config.toml
dataset = "photos with spoken descriptions (Open Images, Localized Narratives)"
image_size = 64
encoder_depths = [2, 4, 4]
warmup_steps = 110
Rows from block 3 of the text decoder of a small image captioner, named by matrix and row number. Rows with one number belong to one neuron. Each number is 128 + 24 x the weight over its row's rms, rounded and kept within 0 to 255. All counts start at 0. Numbers have three digits each. After the name is the row's rms in percent of the matrix's.
After each neuron's rows are labels from the 100 texts, of 14976, where the neuron reaches its highest value: "fires on" is the input token at the peak. Only what is clearly more common there than usual is listed. The data: photos with spoken descriptions (Open Images, Localized Narratives). In brackets: how many of the 100, against the usual share in percent.
# fc1: MLP up (decoder.blocks.3.mlp.fc1.weight, 256x128), inputs 64-127
# fc2: MLP down (decoder.blocks.3.mlp.fc2.weight, 128x256, transposed), outputs 64-127

fc1.122 077:140146126134107126128147093141163107147104147118102135117120132117137147082149122097120091141113132153117188148125177071104137082116119095082112124129172128079127076112160136128157139103147095
fc2.122 071:123159179141118145110135157170136163170103137142150120116131100128171138133150122157122066150109139137169123147139199132144112174171133151142176151163108106149144145145131122138113097150134120
fires on: "that" (61 vs 0.1); "image" (28 vs 2.4)

fc1.150 097:168136125145140148098124187129157137123154115110118097150098082133111110118117128115147145117124096075119138146124121161120155113125113079137134113130122117090142125139105131140167086091124114
fc2.150 095:134116103106177157105102092104111150108127106131107095146142143140144177129134123119178110065093156106130161138139107162134107091112139067131111176154137120149159134145131167138136150165082099
fires on: "photo" (55 vs 0); "among" (26 vs 0); "name" (8 vs 0)

fc1.232 104:125145113122133135164101152101123118111187104086144113149121110170140117104152138116157099067143119102143181112163115107112087107118123068127140162130109123146156139114106142165121086101130150
fc2.232 104:140172103130161141106170108131101114150127122123150123139086150121082144086143160139117146120135184099120102135170129152108119138096101143128081166137133146090125096138154107123111123105081123
fires on: "name" (50 vs 0); "sign" (17 vs 0); "surfing" (12 vs 0); "number" (11 vs 0.1)

fc1.193 097:149143161166129147151140151121122118151106124155170117149138100127079136183139095142137083200102118133183144160135088133121128157119158119120144144072144108128160147105141120141160118128160116
fc2.193 096:166113115116156117119127139134174161128098134139117160143166135107144129138135113166102141103121134140119179089131138151081163140162139098105143135096125174129119104124185137112139110132085097
fires on: "center" (75 vs 0.2); "top" (8 vs 0.3)

fc1.236 101:120110103143120166144170134157121109109117146132174108063127118127158118129110089110102118138117154093125123120134117110142114161061087141153159110130079124121131128158096134114135147152109161
fc2.236 101:115109144160139155083117105162102089147165127169082131144118143076125137150157082143110067115132162126153089159076133154137129121093097140133160132171142153132139112150133137126117106128115112
fires on: "a" (47 vs 4.6); "." (34 vs 5.2)

fc1.29 091:096147115159124143154106153142135133131113137086170109107134123130156065140165159143141130101155091125147118118142159179084150133149120168136176136137103140142153109145099141138133121109104114
fc2.29 093:097120125119107086127147099158111118136087112133121155096156071124170127163108148171117077129139104112163108163156134164140148147126125100109164133137120142126118149112084148141113115113151145
fires on: "to" (51 vs 0.3); "towards" (25 vs 0); "can" (15 vs 3.3); "from" (9 vs 0)

fc1.191 110:092144118122155129178100124115155129052143148112107137138109157164147145132086124119107153132140135142106142112149150119129136152146076135110114106106127140091180132128115092139140104097048155
fc2.191 114:137138144082113112080125135162139128128116160170152123134130103134124198091072155118139137098147084147122116129097141152118137133160105099145122148103136173077138126111160106102122130162062167
fires on: "there" (85 vs 3.7); "colour" (9 vs 0)

fc1.216 094:162175110107109124113115154123107158141135137130126116130121139102089124110079105057124146159109108140105127127117157143102167106096138109165119123134148157129149131082148173134145121083160185
fc2.216 089:167152077106129149170139126137154150105167119161127125135117140132146152144138119168094124098097151145055127161139146160094145165148146119146180123108165106148073121118186162103147145113125128
fires on: "a" (46 vs 4.6); "." (27 vs 5.2); "and" (9 vs 3.9)

fc1.186 100:085151130125115101166116168126138138153170125112129100181125112201160160122120098140115159125150145154141157105145139133130107107144114103130125130089111162179118092127108103124138111102130103
fc2.186 101:116169134097130073125174121125135109147148101079140128121115151192138132106135141133119118131115148123089161158127153147101140123137125103106089167084107156143145130101152117115099116155122175
fires on: "image" (93 vs 2.4); "see" (7 vs 3.5)

fc1.105 098:153161151189151125143078180139160152103133138155117115170106110134107109126121122117133135103148138104109127117099149079160147138150118113122135128084163119179103118097135110179128112116136127
fc2.105 101:117145185129124128122115136078126149100116134115147151151098146126158167124145090123081098186129140086143130144153124099140117110129108106118145125136130133114113120090123157172170103097111158
fires on: "picture" (68 vs 1); "little" (13 vs 0)

fc1.220 084:165112138114115141145123144141122101140134162138124110139111155161059145101120108133132128137116112123137138124122168150098129085122125100139146136131084106137101128109157125151086114174100113
fc2.220 085:138170134103121128141104137110080180119139093164116193121152095112122117179115139136147126207117137099126148120109120130125120142081165152113108125152086152164107150159134121179143119146111184
fires on: "observe" (28 vs 0.1); "has" (13 vs 0); "mic" (11 vs 0.1); "having" (8 vs 0)

fc1.139 102:119156100171135112099150153126142144097147083124183144112113117089137126080127130120135101103119157124153170114160102150103088125073131093170159147141155116111101142117141124145122107086153113
fc2.139 098:143150124107134133150165112125134099154112134147108110106164109124128140130124119098135131100119180108105113134148109125123118085136107147153141151110199139110140164155125104129174117131118154
fires on: "as" (96 vs 0.1)

fc1.254 094:101139136113140124134089117143143127097149160106094147141082133165160140086138120056128100069136108122124122136165121134134082124128176076124135120119094097133139110136137110114116102125130116
fc2.254 094:115147173139131139098082113131164123101153161092118132139136150177162169107136100086103137120105151165161134140145117144103092137120159089093128147118066136090146104132106101203097134116091119
fires on: "wooden" (69 vs 0.1); "name" (14 vs 0)

fc1.123 098:143131149092203063140106117094154124137127105126118139097105176155155140142164109096195152117122117124148090105108124130111116156134135122134107071132146123132179135105068092099121143144139126
fc2.123 094:103179141141113092116111135148150126102099112135104137111132148198106142147123111076130122171119101138160148153143130094086131096125129151102186125090116139120148097097145115102097172126145148
fires on: "over" (50 vs 0.1); "zoomed" (8 vs 0)

fc1.111 103:111136111191110119141078146085139123153081132160089140130166148141122099081130107134076146110132133150154128126131134109161145126124143134174138126143132126097088133152105102154147099121109132
fc2.111 100:116157105112110128133144120160089141101127157104151127133142160137122149137162129076136147164129144154107143137115140133107117108124127172129090168112114131124141096116144123073088139143136166
fires on: "to" (27 vs 0.3); "in" (25 vs 5); "and" (22 vs 3.9); "with" (11 vs 0.5)

fc1.160 103:147133111153121116120094126137138159125139149092068110132159157155094114101119156106079113094118136141120137115118175137132094121161161169130106090086130141104106120152125153164135166113152117
fc2.160 101:143120167095157137057118097149139125093104140154125145120133131093112126135101131116083150130097126158149107127126147182105139149149088137119136177149127088144123132126123118133120156120120108
fires on: "has" (28 vs 0); "with" (27 vs 0.5); "which" (19 vs 0.3); "having" (15 vs 0)

fc1.36 107:139147077146128155158112150134142117120164104122113083113110140141144099113165149130144130140164108156098129146121116119160131160121094125127137116114105174132117146118143130155119103144156134
fc2.36 103:117124101079105140153131137127119109096144148128158149088124110112095126137122136199119130143092126126102118144154161079103075114129125101106130146122156139122151153134130147163122105132122155
fires on: "sitting" (96 vs 0.4)

fc1.97 096:150128111147123141138149125111116153095128133097082106116091136150119088127144156096154076146156154138136152106149164186141144133090132157152132107156154148108142144119143087120083109142103083
fc2.97 102:128136143118163151102123180124113138113129130139140124084139143150153143101095126108138147129109125106124139162125085149138137140098143115109094099122122140076124147083135137120106154088097142
fires on: "of" (100 vs 1.9)

fc1.225 099:074125106115141120158144131105107127096147126094135101156143126159117130121148138134118109148123115090085101098126135080099098097142122125108127118167144114103079143096135093126187167105194107
fc2.225 103:115126133101092129161113106124124088175151118117169111115126118155150104083148193154112128152119135185138130129122125101113099109125104150123140143168132137135138109089136136157136125165151139
fires on: "clothes" (26 vs 0); "pant" (10 vs 0); "jackets" (9 vs 0); "top" (8 vs 0.3)

fc1.168 107:119087106083126111132137131068117139088172147127138081163155127123169133146149118090141150137121104081129131104136162085097130126124111078116121147128135166098137090138100065118091085110174106
fc2.168 103:088113079129108137128118142111100144124150085143162090167161156103141108137158114138151142125137108145133149097140167113085126116092139137100079142116141137095126111129125122134085103114130118
fires on: "clicked" (65 vs 0.1); "taken" (25 vs 0.1)

fc1.106 105:145146129147130120142111165139116154149129159172181118115109148140112126117141133154108086133151152157120089075144156128160120089142119083147155115150164112105147132134137100140159180100106110
fc2.106 116:102179072113085136151145170140140104160085175113114162121138158098084119124123158122103092138138100124142113149119154102105131124150145120111094086169093140107128132139133114124099106065128073
fires on: "image" (67 vs 2.4); "also" (22 vs 0.2)

fc1.49 086:112106123155096148144137126119175111130136147103130121141126139127070138170184109139151121138120067120076111133135138103127125130160123117141116101145116143112194117102120127186093114106127160
fc2.49 084:150116121113121143118096099144119121082073141151121160177162117114120098118164129168134118174197126126149155119129082111153123141150160114132119123149132098122151144136173154095109129115158174
fires on: "clicked" (63 vs 0.1); "they" (24 vs 0.1)

fc1.250 121:147170158178144170129120137127134122142171132204160118119145147141128143115140132118167141125093146149122136119151134150118084126085104137166141092157145104117069173147121107104129142149130116
fc2.250 126:152133153093106133158140127100087131128108131098101137122122176090132137106123146139138105122113110168125117095168073113123117099086094149122118099133187113144125155135115117124111145103147101
fires on: "as" (100 vs 0.1)

fc1.198 094:150091113112183121140112072085129122113133140128108114097150120098121114139143114104104132143128146154097165158128132120123108077163139166164092100098123117091136103131118162112134126129134164
fc2.198 097:111131105135100118129107116113126109139141116160123129146134126100128114144074109105123095140173118121112096151134119130141151089137092138118109133167136106157110156117130158144149116157117171
fires on: "a" (49 vs 4.6); "there" (41 vs 3.7); "it" (9 vs 0.4)

fc1.96 113:105156105149140155126132159154172149112107121097174158100108131134121121108159061150114170113121120130137098120105175108163134144111147139170140127130150094094163117124089151146140105111107169
fc2.96 111:128102098123149123140102122058160118125129148120085149125111105129095122146176111152121127098105143057117139168185129146140163084152149138146156115158130102147118145145120152171104096109158146
fires on: "these" (51 vs 0.1); "this" (27 vs 2.6); "a" (17 vs 4.6)

fc1.11 107:125151156174140138149099094120123149162170165119132140140109142104150090093147065143133106152119106117092129104118139141149121092106127144123184096159099146150137143133130127154141138153113130
fc2.11 110:134119107100172138113149185144123111105104115152098166145144120153113115153119190153067143130129157109096136158099100119093118126177124129159093101094103144125143087143128147170155158144147115
fires on: "i" (92 vs 1.2); "which" (8 vs 0.3)

fc1.171 105:155182139139123109111146113095121093135145103086106153135163122117127124151113156114126136109144139097157155080071105144146128144142144139143204093143129119127135144133101128118086102119142103
fc2.171 115:077192089176155090106136118101134081139141118088097128130177139167084103105089155134120157123149166108104152098115106123141101147140146152075164146110104166135149173081141132137113144160153129
fires on: "i" (100 vs 1.2)

fc1.202 099:138106124176143139101142109145114131141122115107143121103120098151113128097110134115096161100142122134128128166157154129157098152148109133131165109122193108116114057132090080144136122119090155
fc2.202 092:137133148147120132111107136147139115098116139102138173116132111119088179160132169143106163132111142090086154126135124121138142133124091121110139164119085095133111142131144118168134128177113157
fires on: "that" (79 vs 0.1); "these" (18 vs 0.1)

fc1.21 092:142110153102132151106156141176145130136116156103122090104093146171140102134112090122178149115097131169114171110145105101163135126156129141128125108151104120122084156143127161116180151139127128
fc2.21 093:145135095127092111134154112105159124114154158136150128116152138138090134157138139122113156152140151090071139146129127143151096126113138141128147144114094153135108112136124143153133116094125130
fires on: "and" (100 vs 3.9)

fc1.253 119:137131143135118146145116124128086151160129155156123155167120110133146166091100129154133116132111125060122153135135107097120158115119156122157143153184109080134105173130080160122139109142109164
fc2.253 117:109100090092149112103115121155126102134083140132125122132146121120124134134148131142104133159126106116117119149128125124126185147098101149085145149106131085114121180092128155120077127130153143
fires on: "are" (100 vs 2.1)

fc1.83 099:110155105117122084173140136125115130142114108140156117119120120156161086179149103112073127126142125144119130164134115111113108137130132160187141127148126097084136066176116098141101113095158124
fc2.83 097:123146159124147103122157089130123139082142140119103155131124117107145118149112091161122166105145116140131131116124100159118126122114092153130190153156135073096121103124110107140125151158123121
fires on: "inside" (81 vs 0.1); "in" (11 vs 5)

fc1.240 101:145109151128113121111080147145118133092117171124067146078112144100170176141073153102150142114161137161135156147127121126117146134106127147141112119139125127128089106076108062102100125137145119
fc2.240 096:159152153177165131135163100130055176142129121144114139127147109125122118119137124120143122116140123157150152104130138133146106102105133094110135123132103147138157085106120078134109102145149177
fires on: "over" (50 vs 0.1); "truncated" (33 vs 0); "as" (16 vs 0.1)

fc1.221 092:148151089098151106120148159101127125111121138102084137135114155130120135117098134118168122114140165168125138094154149105090098088128166118141122109125109120148083149086104136144105136144116140
fc2.221 102:118145133091108116160151113121148126120127104156084092166129113137132144071141111085135154129157095095162129114114100116141118125121108091108123163159120096107157125101102139116097122113143131
fires on: "over" (88 vs 0.1); "above" (7 vs 0)

fc1.242 093:134145164147123146106147149107094124096142105125152089115128163147101135133102145127133172109108118140131102117197140115127138085119096142143135106113157173151148126130125162139124115096105091
fc2.242 092:105142103091146128121166093175112125132137128119159134107131151115145137126143143140161094094120131102145115085095135141082079125138114157086115204167147123177095141126153116073125101116150104
fires on: "are" (68 vs 2.1); "is" (22 vs 3.6)

fc1.157 104:133133150107149131144090179117124171096138160154101091129074129197118133134100109101121078156150139114099113111127097084136102116099148124138145111104121122160145151097136136130155144130085161
fc2.157 104:157112166085116124114134118117132110111125128178124112112150167091116137149077105138106104129114110140122136088148143116120111116105129128134170135115087142092139139089129164159157115154139155
fires on: "picture" (100 vs 1)

fc1.66 105:073117110133102107104136102113126133143181118130136092126140143113140070124109153112112134163147121094111149128153097141131081132131114136148160080154142163124175111135154117160128141081123156
fc2.66 103:107102087124101125126130133166152103122129142101123180099125166119114144109124176165119148129091131113102131154119083183101138174106140106090142158124103141127103125095097110124115117119133091
fires on: "sitting" (69 vs 0.4); "placed" (19 vs 0.1)

fc1.47 095:144137106134087106141142137145136120105099133136085144133074161165152114133144145130146097131129139110116146120156108145117110101144165115109151147078117115117149118182149127111118090113097121
fc2.47 097:107174132161123116128159151110151110167174104192095120146154146125092139159107162177154139144098097128120142135148115131129158131156148155104111137128119125143147154124114141140093080151116096
fires on: "to" (33 vs 0.3); "blue" (15 vs 0.1); "house" (7 vs 0.1)

fc1.4 095:107170145110124139140147162138110074127192124130130104148098141118130155112183122118152102120076166130163103111131131143124148110146144111124182106134150120130145131112142119091145122125109133
fc2.4 091:150110161133136130118132134139109161143130129123088133170111139153158151128119095109104157159056118121156158096146099161115159132136075113101073093131115116132106179137115143154138114129142162
fires on: "water" (38 vs 0.2); "on" (36 vs 2.4); "land" (8 vs 0); "view" (7 vs 0)

fc1.40 101:129142127136112140107087131164138147115106129140124114165138084188142122149097143131104111157115124118088118150120151123129116099127152151151101122123147144122138106114138056080109168119074117
fc2.40 102:122155152116120092075133166143132154109117118138130145151125115155144085157142112151128122157107122166103170112113146164148178118112177133145118128164140140158143129127122102121136155145128146
fires on: "there" (100 vs 3.7)

fc1.223 096:182129148134135123164154106128087092134119128135144135110103143138180119093132150091149136139118122128102103120166137151098194128128148129129131136118166144096132131088123104135111083172117098
fc2.223 101:118066154093157170123143172122162113126107131116105126160137127125142095084108086131113138140143110149141124086127085124105152138128138134155175109098101171125171135109167091138150130126187129
fires on: "image" (44 vs 2.4); "one" (14 vs 0.2); "side" (12 vs 0.5); "middle" (11 vs 0.2)

fc1.125 095:132148109175163153147154108128130083134164151130124141173130118124093156143126111119142110111103096090100138130121123082158133095099137118156170128120081123133161104141117170126104151137138132
fc2.125 098:084141108129177114106097139159128116144104136108121092116143129143146123167126136148133094149118097147110117153084136092139164153080171122113190130140103114137131103137134092116100160145148138
fires on: "few" (41 vs 0.6); "about" (38 vs 0); "picture" (13 vs 1); "sky" (7 vs 0.4)

fc1.140 082:103136111172090093178149121122118131108105128106119107127084111088128112092123142128142114136172153111128082146160134119140156115141126152162126114155079116166100124125140096099149126121081118
fc2.140 079:155140134122121127162131107136127110130150166160117075170146143139129145137153154131126177115113161127158173125135096084111152122101115120074142091115119099152112137130129088136139147179144157
fires on: "his" (77 vs 0.1); "her" (23 vs 0.1)

fc1.182 098:123139127151157123112121109070115132132212100141100119139122126171114119181106096123151118157120150137168128163115117118126112140118162125151107179120143129142112105151100080081159137105122131
fc2.182 096:157096119156121153120130127136159152114133149079136153120087146115122098120153168120046138173113104112147101126150101129109144145143147169149122139140143126088164132105120111091176107109154121
fires on: "picture" (42 vs 1); "group" (27 vs 0.2); "and" (19 vs 3.9)

fc1.94 113:107106078083131121153129092096134104121147129126121121087078159123160128147130174147176120147177152107118080109100144096135173111132089132141138065089115137130141129119168116167085121156112170
fc2.94 111:129119075128116147163135148141136111127136130119108110126093169141139156150153168127159129151126126098150152147060158097120151146119117132123110099116116135156130114076140142128139147100123136
fires on: "sitting" (88 vs 0.4)

fc1.132 092:136131133093144099117132132159103126157120158165092096121143091177095136143129095100134173125088118120139197148103096116102114122102140088123101138130163170107126103133156095126116165118158113
fc2.132 091:125139116146111140179151136140142175120111132162165143135124121173131129134149093140127093162101117089149105141095187113103134107124143162140089124130147141103141142104117130156129113133144135
fires on: "and" (39 vs 3.9); "." (22 vs 5.2); "objects" (12 vs 0.2); "object" (10 vs 0.1)

fc1.71 109:151161124117084078131173141124140129175127097103153132105143106113158167095144118098115116072114113114126138106168095091122080132154089132147119092143119162095113108141145142124164102148138117
fc2.71 106:120090158153135125093183139104131109182109109115138076150101082113121151135110096156120143120155155153157117146119096147167152144116138105124140119173152154125111118096133129082080136141142136
fires on: "image" (93 vs 2.4); "we" (7 vs 2.4)

fc1.130 097:171135137143106145092141148108118110090120104068143138127165130094130144145112103090148134128146137156151125131139103111094112109114099158138156109075124126156130107191093111089145133124074110
fc2.130 098:121122123090120138132114114114140109102098148116136136111170079097144129155113137153145130125138156151115142114120129111145135133121148093115139158139095135093154126147139104121147086110166089
fires on: "inside" (21 vs 0.1); "day" (17 vs 0); "light" (14 vs 0.1); "covered" (9 vs 0)

fc1.108 104:121157114126094111130168142149151122182140119132121088123103121111141137104107109109153148177136107114124117147089152128164160122132106154163129092114136151136181092156068117113141133125115088
fc2.108 096:098153130175156139147150147126150131168147139134086140153176101113165137110131160140109133143087171102111137124147118140096128104082100111130138121105119119153139088133136077131113102193138115
fires on: "." (54 vs 5.2); "clear" (27 vs 0); "cloudy" (7 vs 0)

fc1.117 094:126121129147075164158138137122123164126077157149178117081110106129118139108114143114134101116125125120140099110164109126165184072129125171125097124146152158100128133147137118112106141132137154
fc2.117 093:141110137192108079143140087138114123165139187142122134108138135129120097149144158121138142148160150087103103093152087106114140138116106135129079130087140104090104130110132120133103147115129152
fires on: "of" (68 vs 1.9); "at" (32 vs 0.6)

fc1.52 092:175155134123135140162134133167126149122121147128099118164104095109148130096150154147146131120128122072171140121134172166125128139111138177125154080136116088140106136127137117129110146137122156
fc2.52 087:141127128128144112120137142110165117138148136107100139106165102132166154102140106167099160154128138100083124136169133147117131107127132136127112125132185164102142089177147127136167170149148149
fires on: "i" (100 vs 1.2)

fc1.235 102:130099157128142118149177114104136107093118105127129079104118085153152119098123124167125120142121139163137114119134122116101084160110146146141147130109124119172121101125169130152166141100135157
fc2.235 107:147088134130144138128146175163151158136161131137136131141114102096136149133166156141132151118138120186119119134107115108111117167128109113140188122126149115154103129133133134104131123142130118
fires on: "picture" (91 vs 1)

fc1.65 106:127127168140105130078149097140160101157105096124110138130116143121148121143158083084178148096138116108102115101118158139091160142144145139145152103159146090131130162089140117144112132130164139
fc2.65 106:127131109118159102162132092175186086122155107144115139117159099098128127128135141125140116101147168074114117101081094153122109149150131108107138139145155081130130158127181142206129119144144128
fires on: "and" (98 vs 3.9)

fc1.62 095:081109139117087147170138142123101125129097139143140103099113105105108128171130145091179151135150112110104058125135137123112096131171070163123125084116150121109092127137133097102150132091087150
fc2.62 093:080101136105137112148135133120102105087114109103139100095147129099105125159134147106098073127125101096127087176107115116130166156132085111116146123117144118123139127130132080113137144101157168
fires on: "from" (23 vs 0); "grassy" (14 vs 0); "covered" (10 vs 0); "captured" (8 vs 0)

fc1.144 109:095125125161123123144118124118151120154121139163139089103081140126101137150148088143156147078092106115111143102140068131138126105147201140155104101101127153125120109164133139168205152111130120
fc2.144 113:093146136106146108108138112106105106115149089121125138108145121160108133133094106123110143133177159153124160167096121147128152102116104127139122106087103183151098165149089163168149109108126124
fires on: "and" (69 vs 3.9); "surface" (10 vs 0.1); "side" (8 vs 0.5)

fc1.31 114:102119108140078157159085105131149166116115134127152126104135119110173107108082132172159162133173132133115149169134133127123141133117127167145094103127140144100118142090139114088174138134094106
fc2.31 120:091140137122136125153098120158121129078127130165109134119107125115167134188136136131126119134089155115084114141100148112143107143096131091120123144110111142147079112136116110112067134134121156
fires on: "on" (58 vs 2.4); "in" (42 vs 5)

fc1.229 102:181146162143126123131103097115119088141135096165111076124104143141166085170134139126179137097140096110139128135148124103105161164177153128124173095129137168116151110174117097114124128105124124
fc2.229 107:121117109064133136114157106122142124145105160132123161128119130141119149147138138132046137118123122142132111112091140158147130143113077135107146165132150117136096125135156123108123105080122115
fires on: "see" (37 vs 3.5); "of" (26 vs 1.9); "having" (13 vs 0); "to" (9 vs 0.3)

fc1.164 103:153174166131145157106123163149110165105143121146151106134107142115138151125149145184167102117093153077103193145154126120106149121104141145083157100158140084146076105105118097134105147130147112
fc2.164 104:138065167125164153098112121115126141113136131152108133106150167111156130132088123120092100146143135167139108128124091167144104131112127173112169146146124126157151113100136114143118116115131114
fires on: "as" (100 vs 0.1)

fc1.169 091:160122119084172160184087141119132100108145143123105148191147155106144132114146139136125104118107166121140104151142146077135119152097127176104140128105162128151125142115149109104153111121075091
fc2.169 090:144120076138058114100117114089134138083122130148111125109108120128078127122129160108097147099158148144134143085143134168114161094115156147113113155132089161096108124117134129134153134124121153
fires on: "-" (64 vs 0.1); "there" (17 vs 3.7); "we" (14 vs 2.4)

fc1.195 103:135119127110131103117129144097103129154144116175100129102101093179156100094135076138143067108130149134127130173138144143167140078096119116133142078152138105163123123129139100161124122154110140
fc2.195 093:120084113124120124107143167150110143106099095139115155112128130154106176136137143103094095145152157108140134128159112156132128128125117183076101145137121145117159133117127156125165133119147117
fires on: "-" (86 vs 0.1); "as" (14 vs 0.1)

fc1.54 103:119135126150107144128131120154096102123126101137095128139138112165199108111152126127155115140151141096067108112104075138171123128082157119150128089169124104128126150138133111110130142103128123
fc2.54 109:101108156100085096117145083140146125115111151122147158116164162107091152157155128152103089124146135117118132137096120113159141152108123085090144163138112163124113088125167154098113123110132106
fires on: "." (85 vs 5.2); "and" (13 vs 3.9)

fc1.51 089:118132164132142131080108152100129138131175120135140090140101120146112119133138112113140159149130163126130163158133103133150104138111148108145136122129165121134152139125151150119175124128145086
fc2.51 080:110137139135178093086148126149105142082141129130048135116106139115139141097123084135096126109106107125122109146117115130139120140132126122169124174157124157131090104099130146126135139132133111
fires on: "picture" (99 vs 1)

fc1.200 116:129096118109141100102118132140122167137148132115122141145141162162138131128164118097126119100122169096102126151144145133088134133121095127122142057132110149135129148155132076140132121145115116
fc2.200 107:123088128134132110150099156121128133106129083137122112106127118135108109139100101098105136098151111138108174172113066128104123165170104135122084153146105155168123153131118102139120094133116120
fires on: "clicked" (16 vs 0.1); "tied" (7 vs 0)

fc1.252 106:088107117167077139113114141119109132099136092100134135099121148142101123119092163163122136135140090166124138142147121118106122123168164120156149073116148133072115123109094130144130093146105113
fc2.252 103:140119110106102134147138144136142139102154108103130121109090106119086144115127149134181119154115111137129094142118121155117097114142125162116183126154163116106107115094160178098148116109141115
fires on: "to" (21 vs 0.3); "covered" (14 vs 0); "top" (14 vs 0.3)

fc1.42 092:112160130135116151137161097091096164133155155112134128127133159091097118104112102081146132127136143070126129149133151149113169119118092126106114117164115130098109160147126101127159129108065096
fc2.42 079:135056095113175127099137121145159078123072109123134072161174102134178150091157124104124114103113129113115137186106087095149148156192119092145165141085141132119141135128125128103154138139113123
fires on: "i" (73 vs 1.2); "covered" (23 vs 0)

fc1.203 106:121144169114193117130111145113126084056142130132120140148121105114130119134131100101081121150109157106133080104143150121140113120145163120156155097127137132141142153099139132117157138136139089
fc2.203 108:132107134121120099110126125155116165089115094114139144112093123118094162130125147133136110133119120082111110101115115132161139150104151175075102134138090127126117115058104183132123109101135117
fires on: "image" (77 vs 2.4); "which" (20 vs 0.3)

fc1.248 099:120105136154150134100120148129149112143162144117150118111161156174140158159195145157152117114082154119141133126147135124098116102125128148160140102150114116108167152123095121124115147100090116
fc2.248 100:120125127127118156124157160145154132136126130111135156140139098129129120143118128121140187166130136140130134158155118153089134157146091108126164128136149132143147134166122160098145152180153103
fires on: "on" (72 vs 2.4); "there" (11 vs 3.7)

fc1.81 114:095133115113138130113133118132135164144126132137083109164131125115101091128143142079127136140116148177078148102163120126143099075138156179083137090130151110146126116124133114098154096129099167
fc2.81 117:096124142127118096119121117195146149115161102108105100126105121102120147129166136143099106151121138114123154127143139126136135125133155181139128112139083133111132150111079157123143077166139156
fires on: "on" (40 vs 2.4); "in" (35 vs 5); "below" (9 vs 0); "beside" (9 vs 0.1)

fc1.28 106:128120145132127137144091133131103164137090122092166118167104139174102126117110187089153133132110114105106117121126116081118093114105092126119108084109100108137117121164135148100097101127122076
fc2.28 109:153119133110135136121062145133128118095111099116193111145114120167134124112116127138119157156128143181144131077122142105146117146099112132134112096136154125155106151116144124122092080119112116
fires on: "metal" (63 vs 0); "iron" (21 vs 0)

fc1.238 114:103106125134132145098137102132172091143137122176143091129123112137142135160093139044128122123113124145172091081146155119097095094134096110114144133126156136147130127133059097131127176098105107
fc2.238 121:087117107156117097138120127158129107135138133149142097111140165106131101160095106119152140142118111113165133161125139108081118130178103142151162128131101131173121179122109163127127123122131111
fires on: "we" (100 vs 2.4)

fc1.241 095:138093123106204150129133157160155137157153151114129124154121154141148156107149145120139093181136096135117132095114105130109130103142063138134086142132125121108122093139110144141169128123089133
fc2.241 089:104099148129183147111081119099140136138141114071131105137134113129076117111137136163052181169158136132148139106105154124158125112105129124145136116164140117141138083145133129121111132131131107
fires on: "these" (58 vs 0.1); "consists" (23 vs 0.1); "a" (14 vs 4.6)

fc1.75 107:177146141136153119113116126113088105100114137160095109123089129144141132111110113113139133152181107125138110152109137130141121124131138127174160108098129141118109090125171192130145097116150134
fc2.75 105:131154168085101151174104114149134128090140144128096105157101202138128100139137109123113081175150141133172116132120140124150135170166096105123124123092130133119157173070117131134144121168122118
fires on: "front" (64 vs 0.4); "middle" (12 vs 0.2)

fc1.146 083:148122152138100130134135121056155142132160127180130106142118135129097131099124092133100122107135114126123133116153128175098130144157180125121121109154161130147170144134129066120139105123130131
fc2.146 086:121150150143092112133144147140084142126119134163081158122138140167145132083148141156148128146126172138109104126108144125086145157147122177134158139143150095158123126096153148162143075115128119
fires on: "of" (100 vs 1.9)

fc1.251 097:137140147124132120168155137159139112159116117095100142149121140118146099118156183118167140143147137120132139119090143126134169129104111151164106085114162212146095117116156145131127100095140124
fc2.251 100:151156136100142150137128127147144136102105138109100143158132131101155148117111143128116104139170160130134120154087188087127140135104106155137096172095108125130157144059109130115127113120156127
fires on: "talking" (42 vs 0); "speaking" (31 vs 0); "song" (24 vs 0)

fc1.20 104:127107108132145144145119111132146199113100149161139124126127121115164134118110100118138116142187165113132143152109134119111105139153106129116122086124131150124123156151156084155146148091115127
fc2.20 103:100102135118140093102138097144144162137116159139127147141114125106082147137116128166106127160144148144139129135138066130093119166140160077146108161127139147148127145147156160150115129141131076
fires on: "see" (81 vs 3.5); "center" (19 vs 0.2)

fc1.67 108:134136028154097139125145145109067116100140133146104136103105113147141117147116121083137106135128109124133135140126099146133117091101163136145151109119123133050130131117132112175114150146155131
fc2.67 114:110100110122135122184123142102082093133149147110127178121109079142157146137109137112110116145129151144105127133148121154142106138111165130110160144137151161111121124138130137095131109106135147
fires on: "we" (100 vs 2.4)

fc1.90 105:134140154110117154111160164088126135107139120128112095114076129156128105108100152102088101111114121089135138146085135127168139136109144150107090118142117179136152112152116102137135114149116122
fc2.90 104:102152100122130137155120166116168128135118113114139101123125097168110076142110153120102070136132125100134056101096140100151136152160113130153141091143108130088147142118091138089121153151156142
fires on: "i" (82 vs 1.2); "is" (8 vs 3.6)

fc1.27 089:110139137143195119160100103118119157088122074130169127111126162159158121133171139147103158086144100140104159136160155131129147088119139163106100119113123140113111138090125077104133099121128138
fc2.27 084:144119129099134109113129140135053099119111144127110140099145113129125141100134091084080131115149124147133161095141132131115089128080091093143091141165170136144122134142153137131127130106107111
fires on: "and" (50 vs 3.9); "," (14 vs 3.8); "a" (11 vs 4.6); "side" (9 vs 0.5)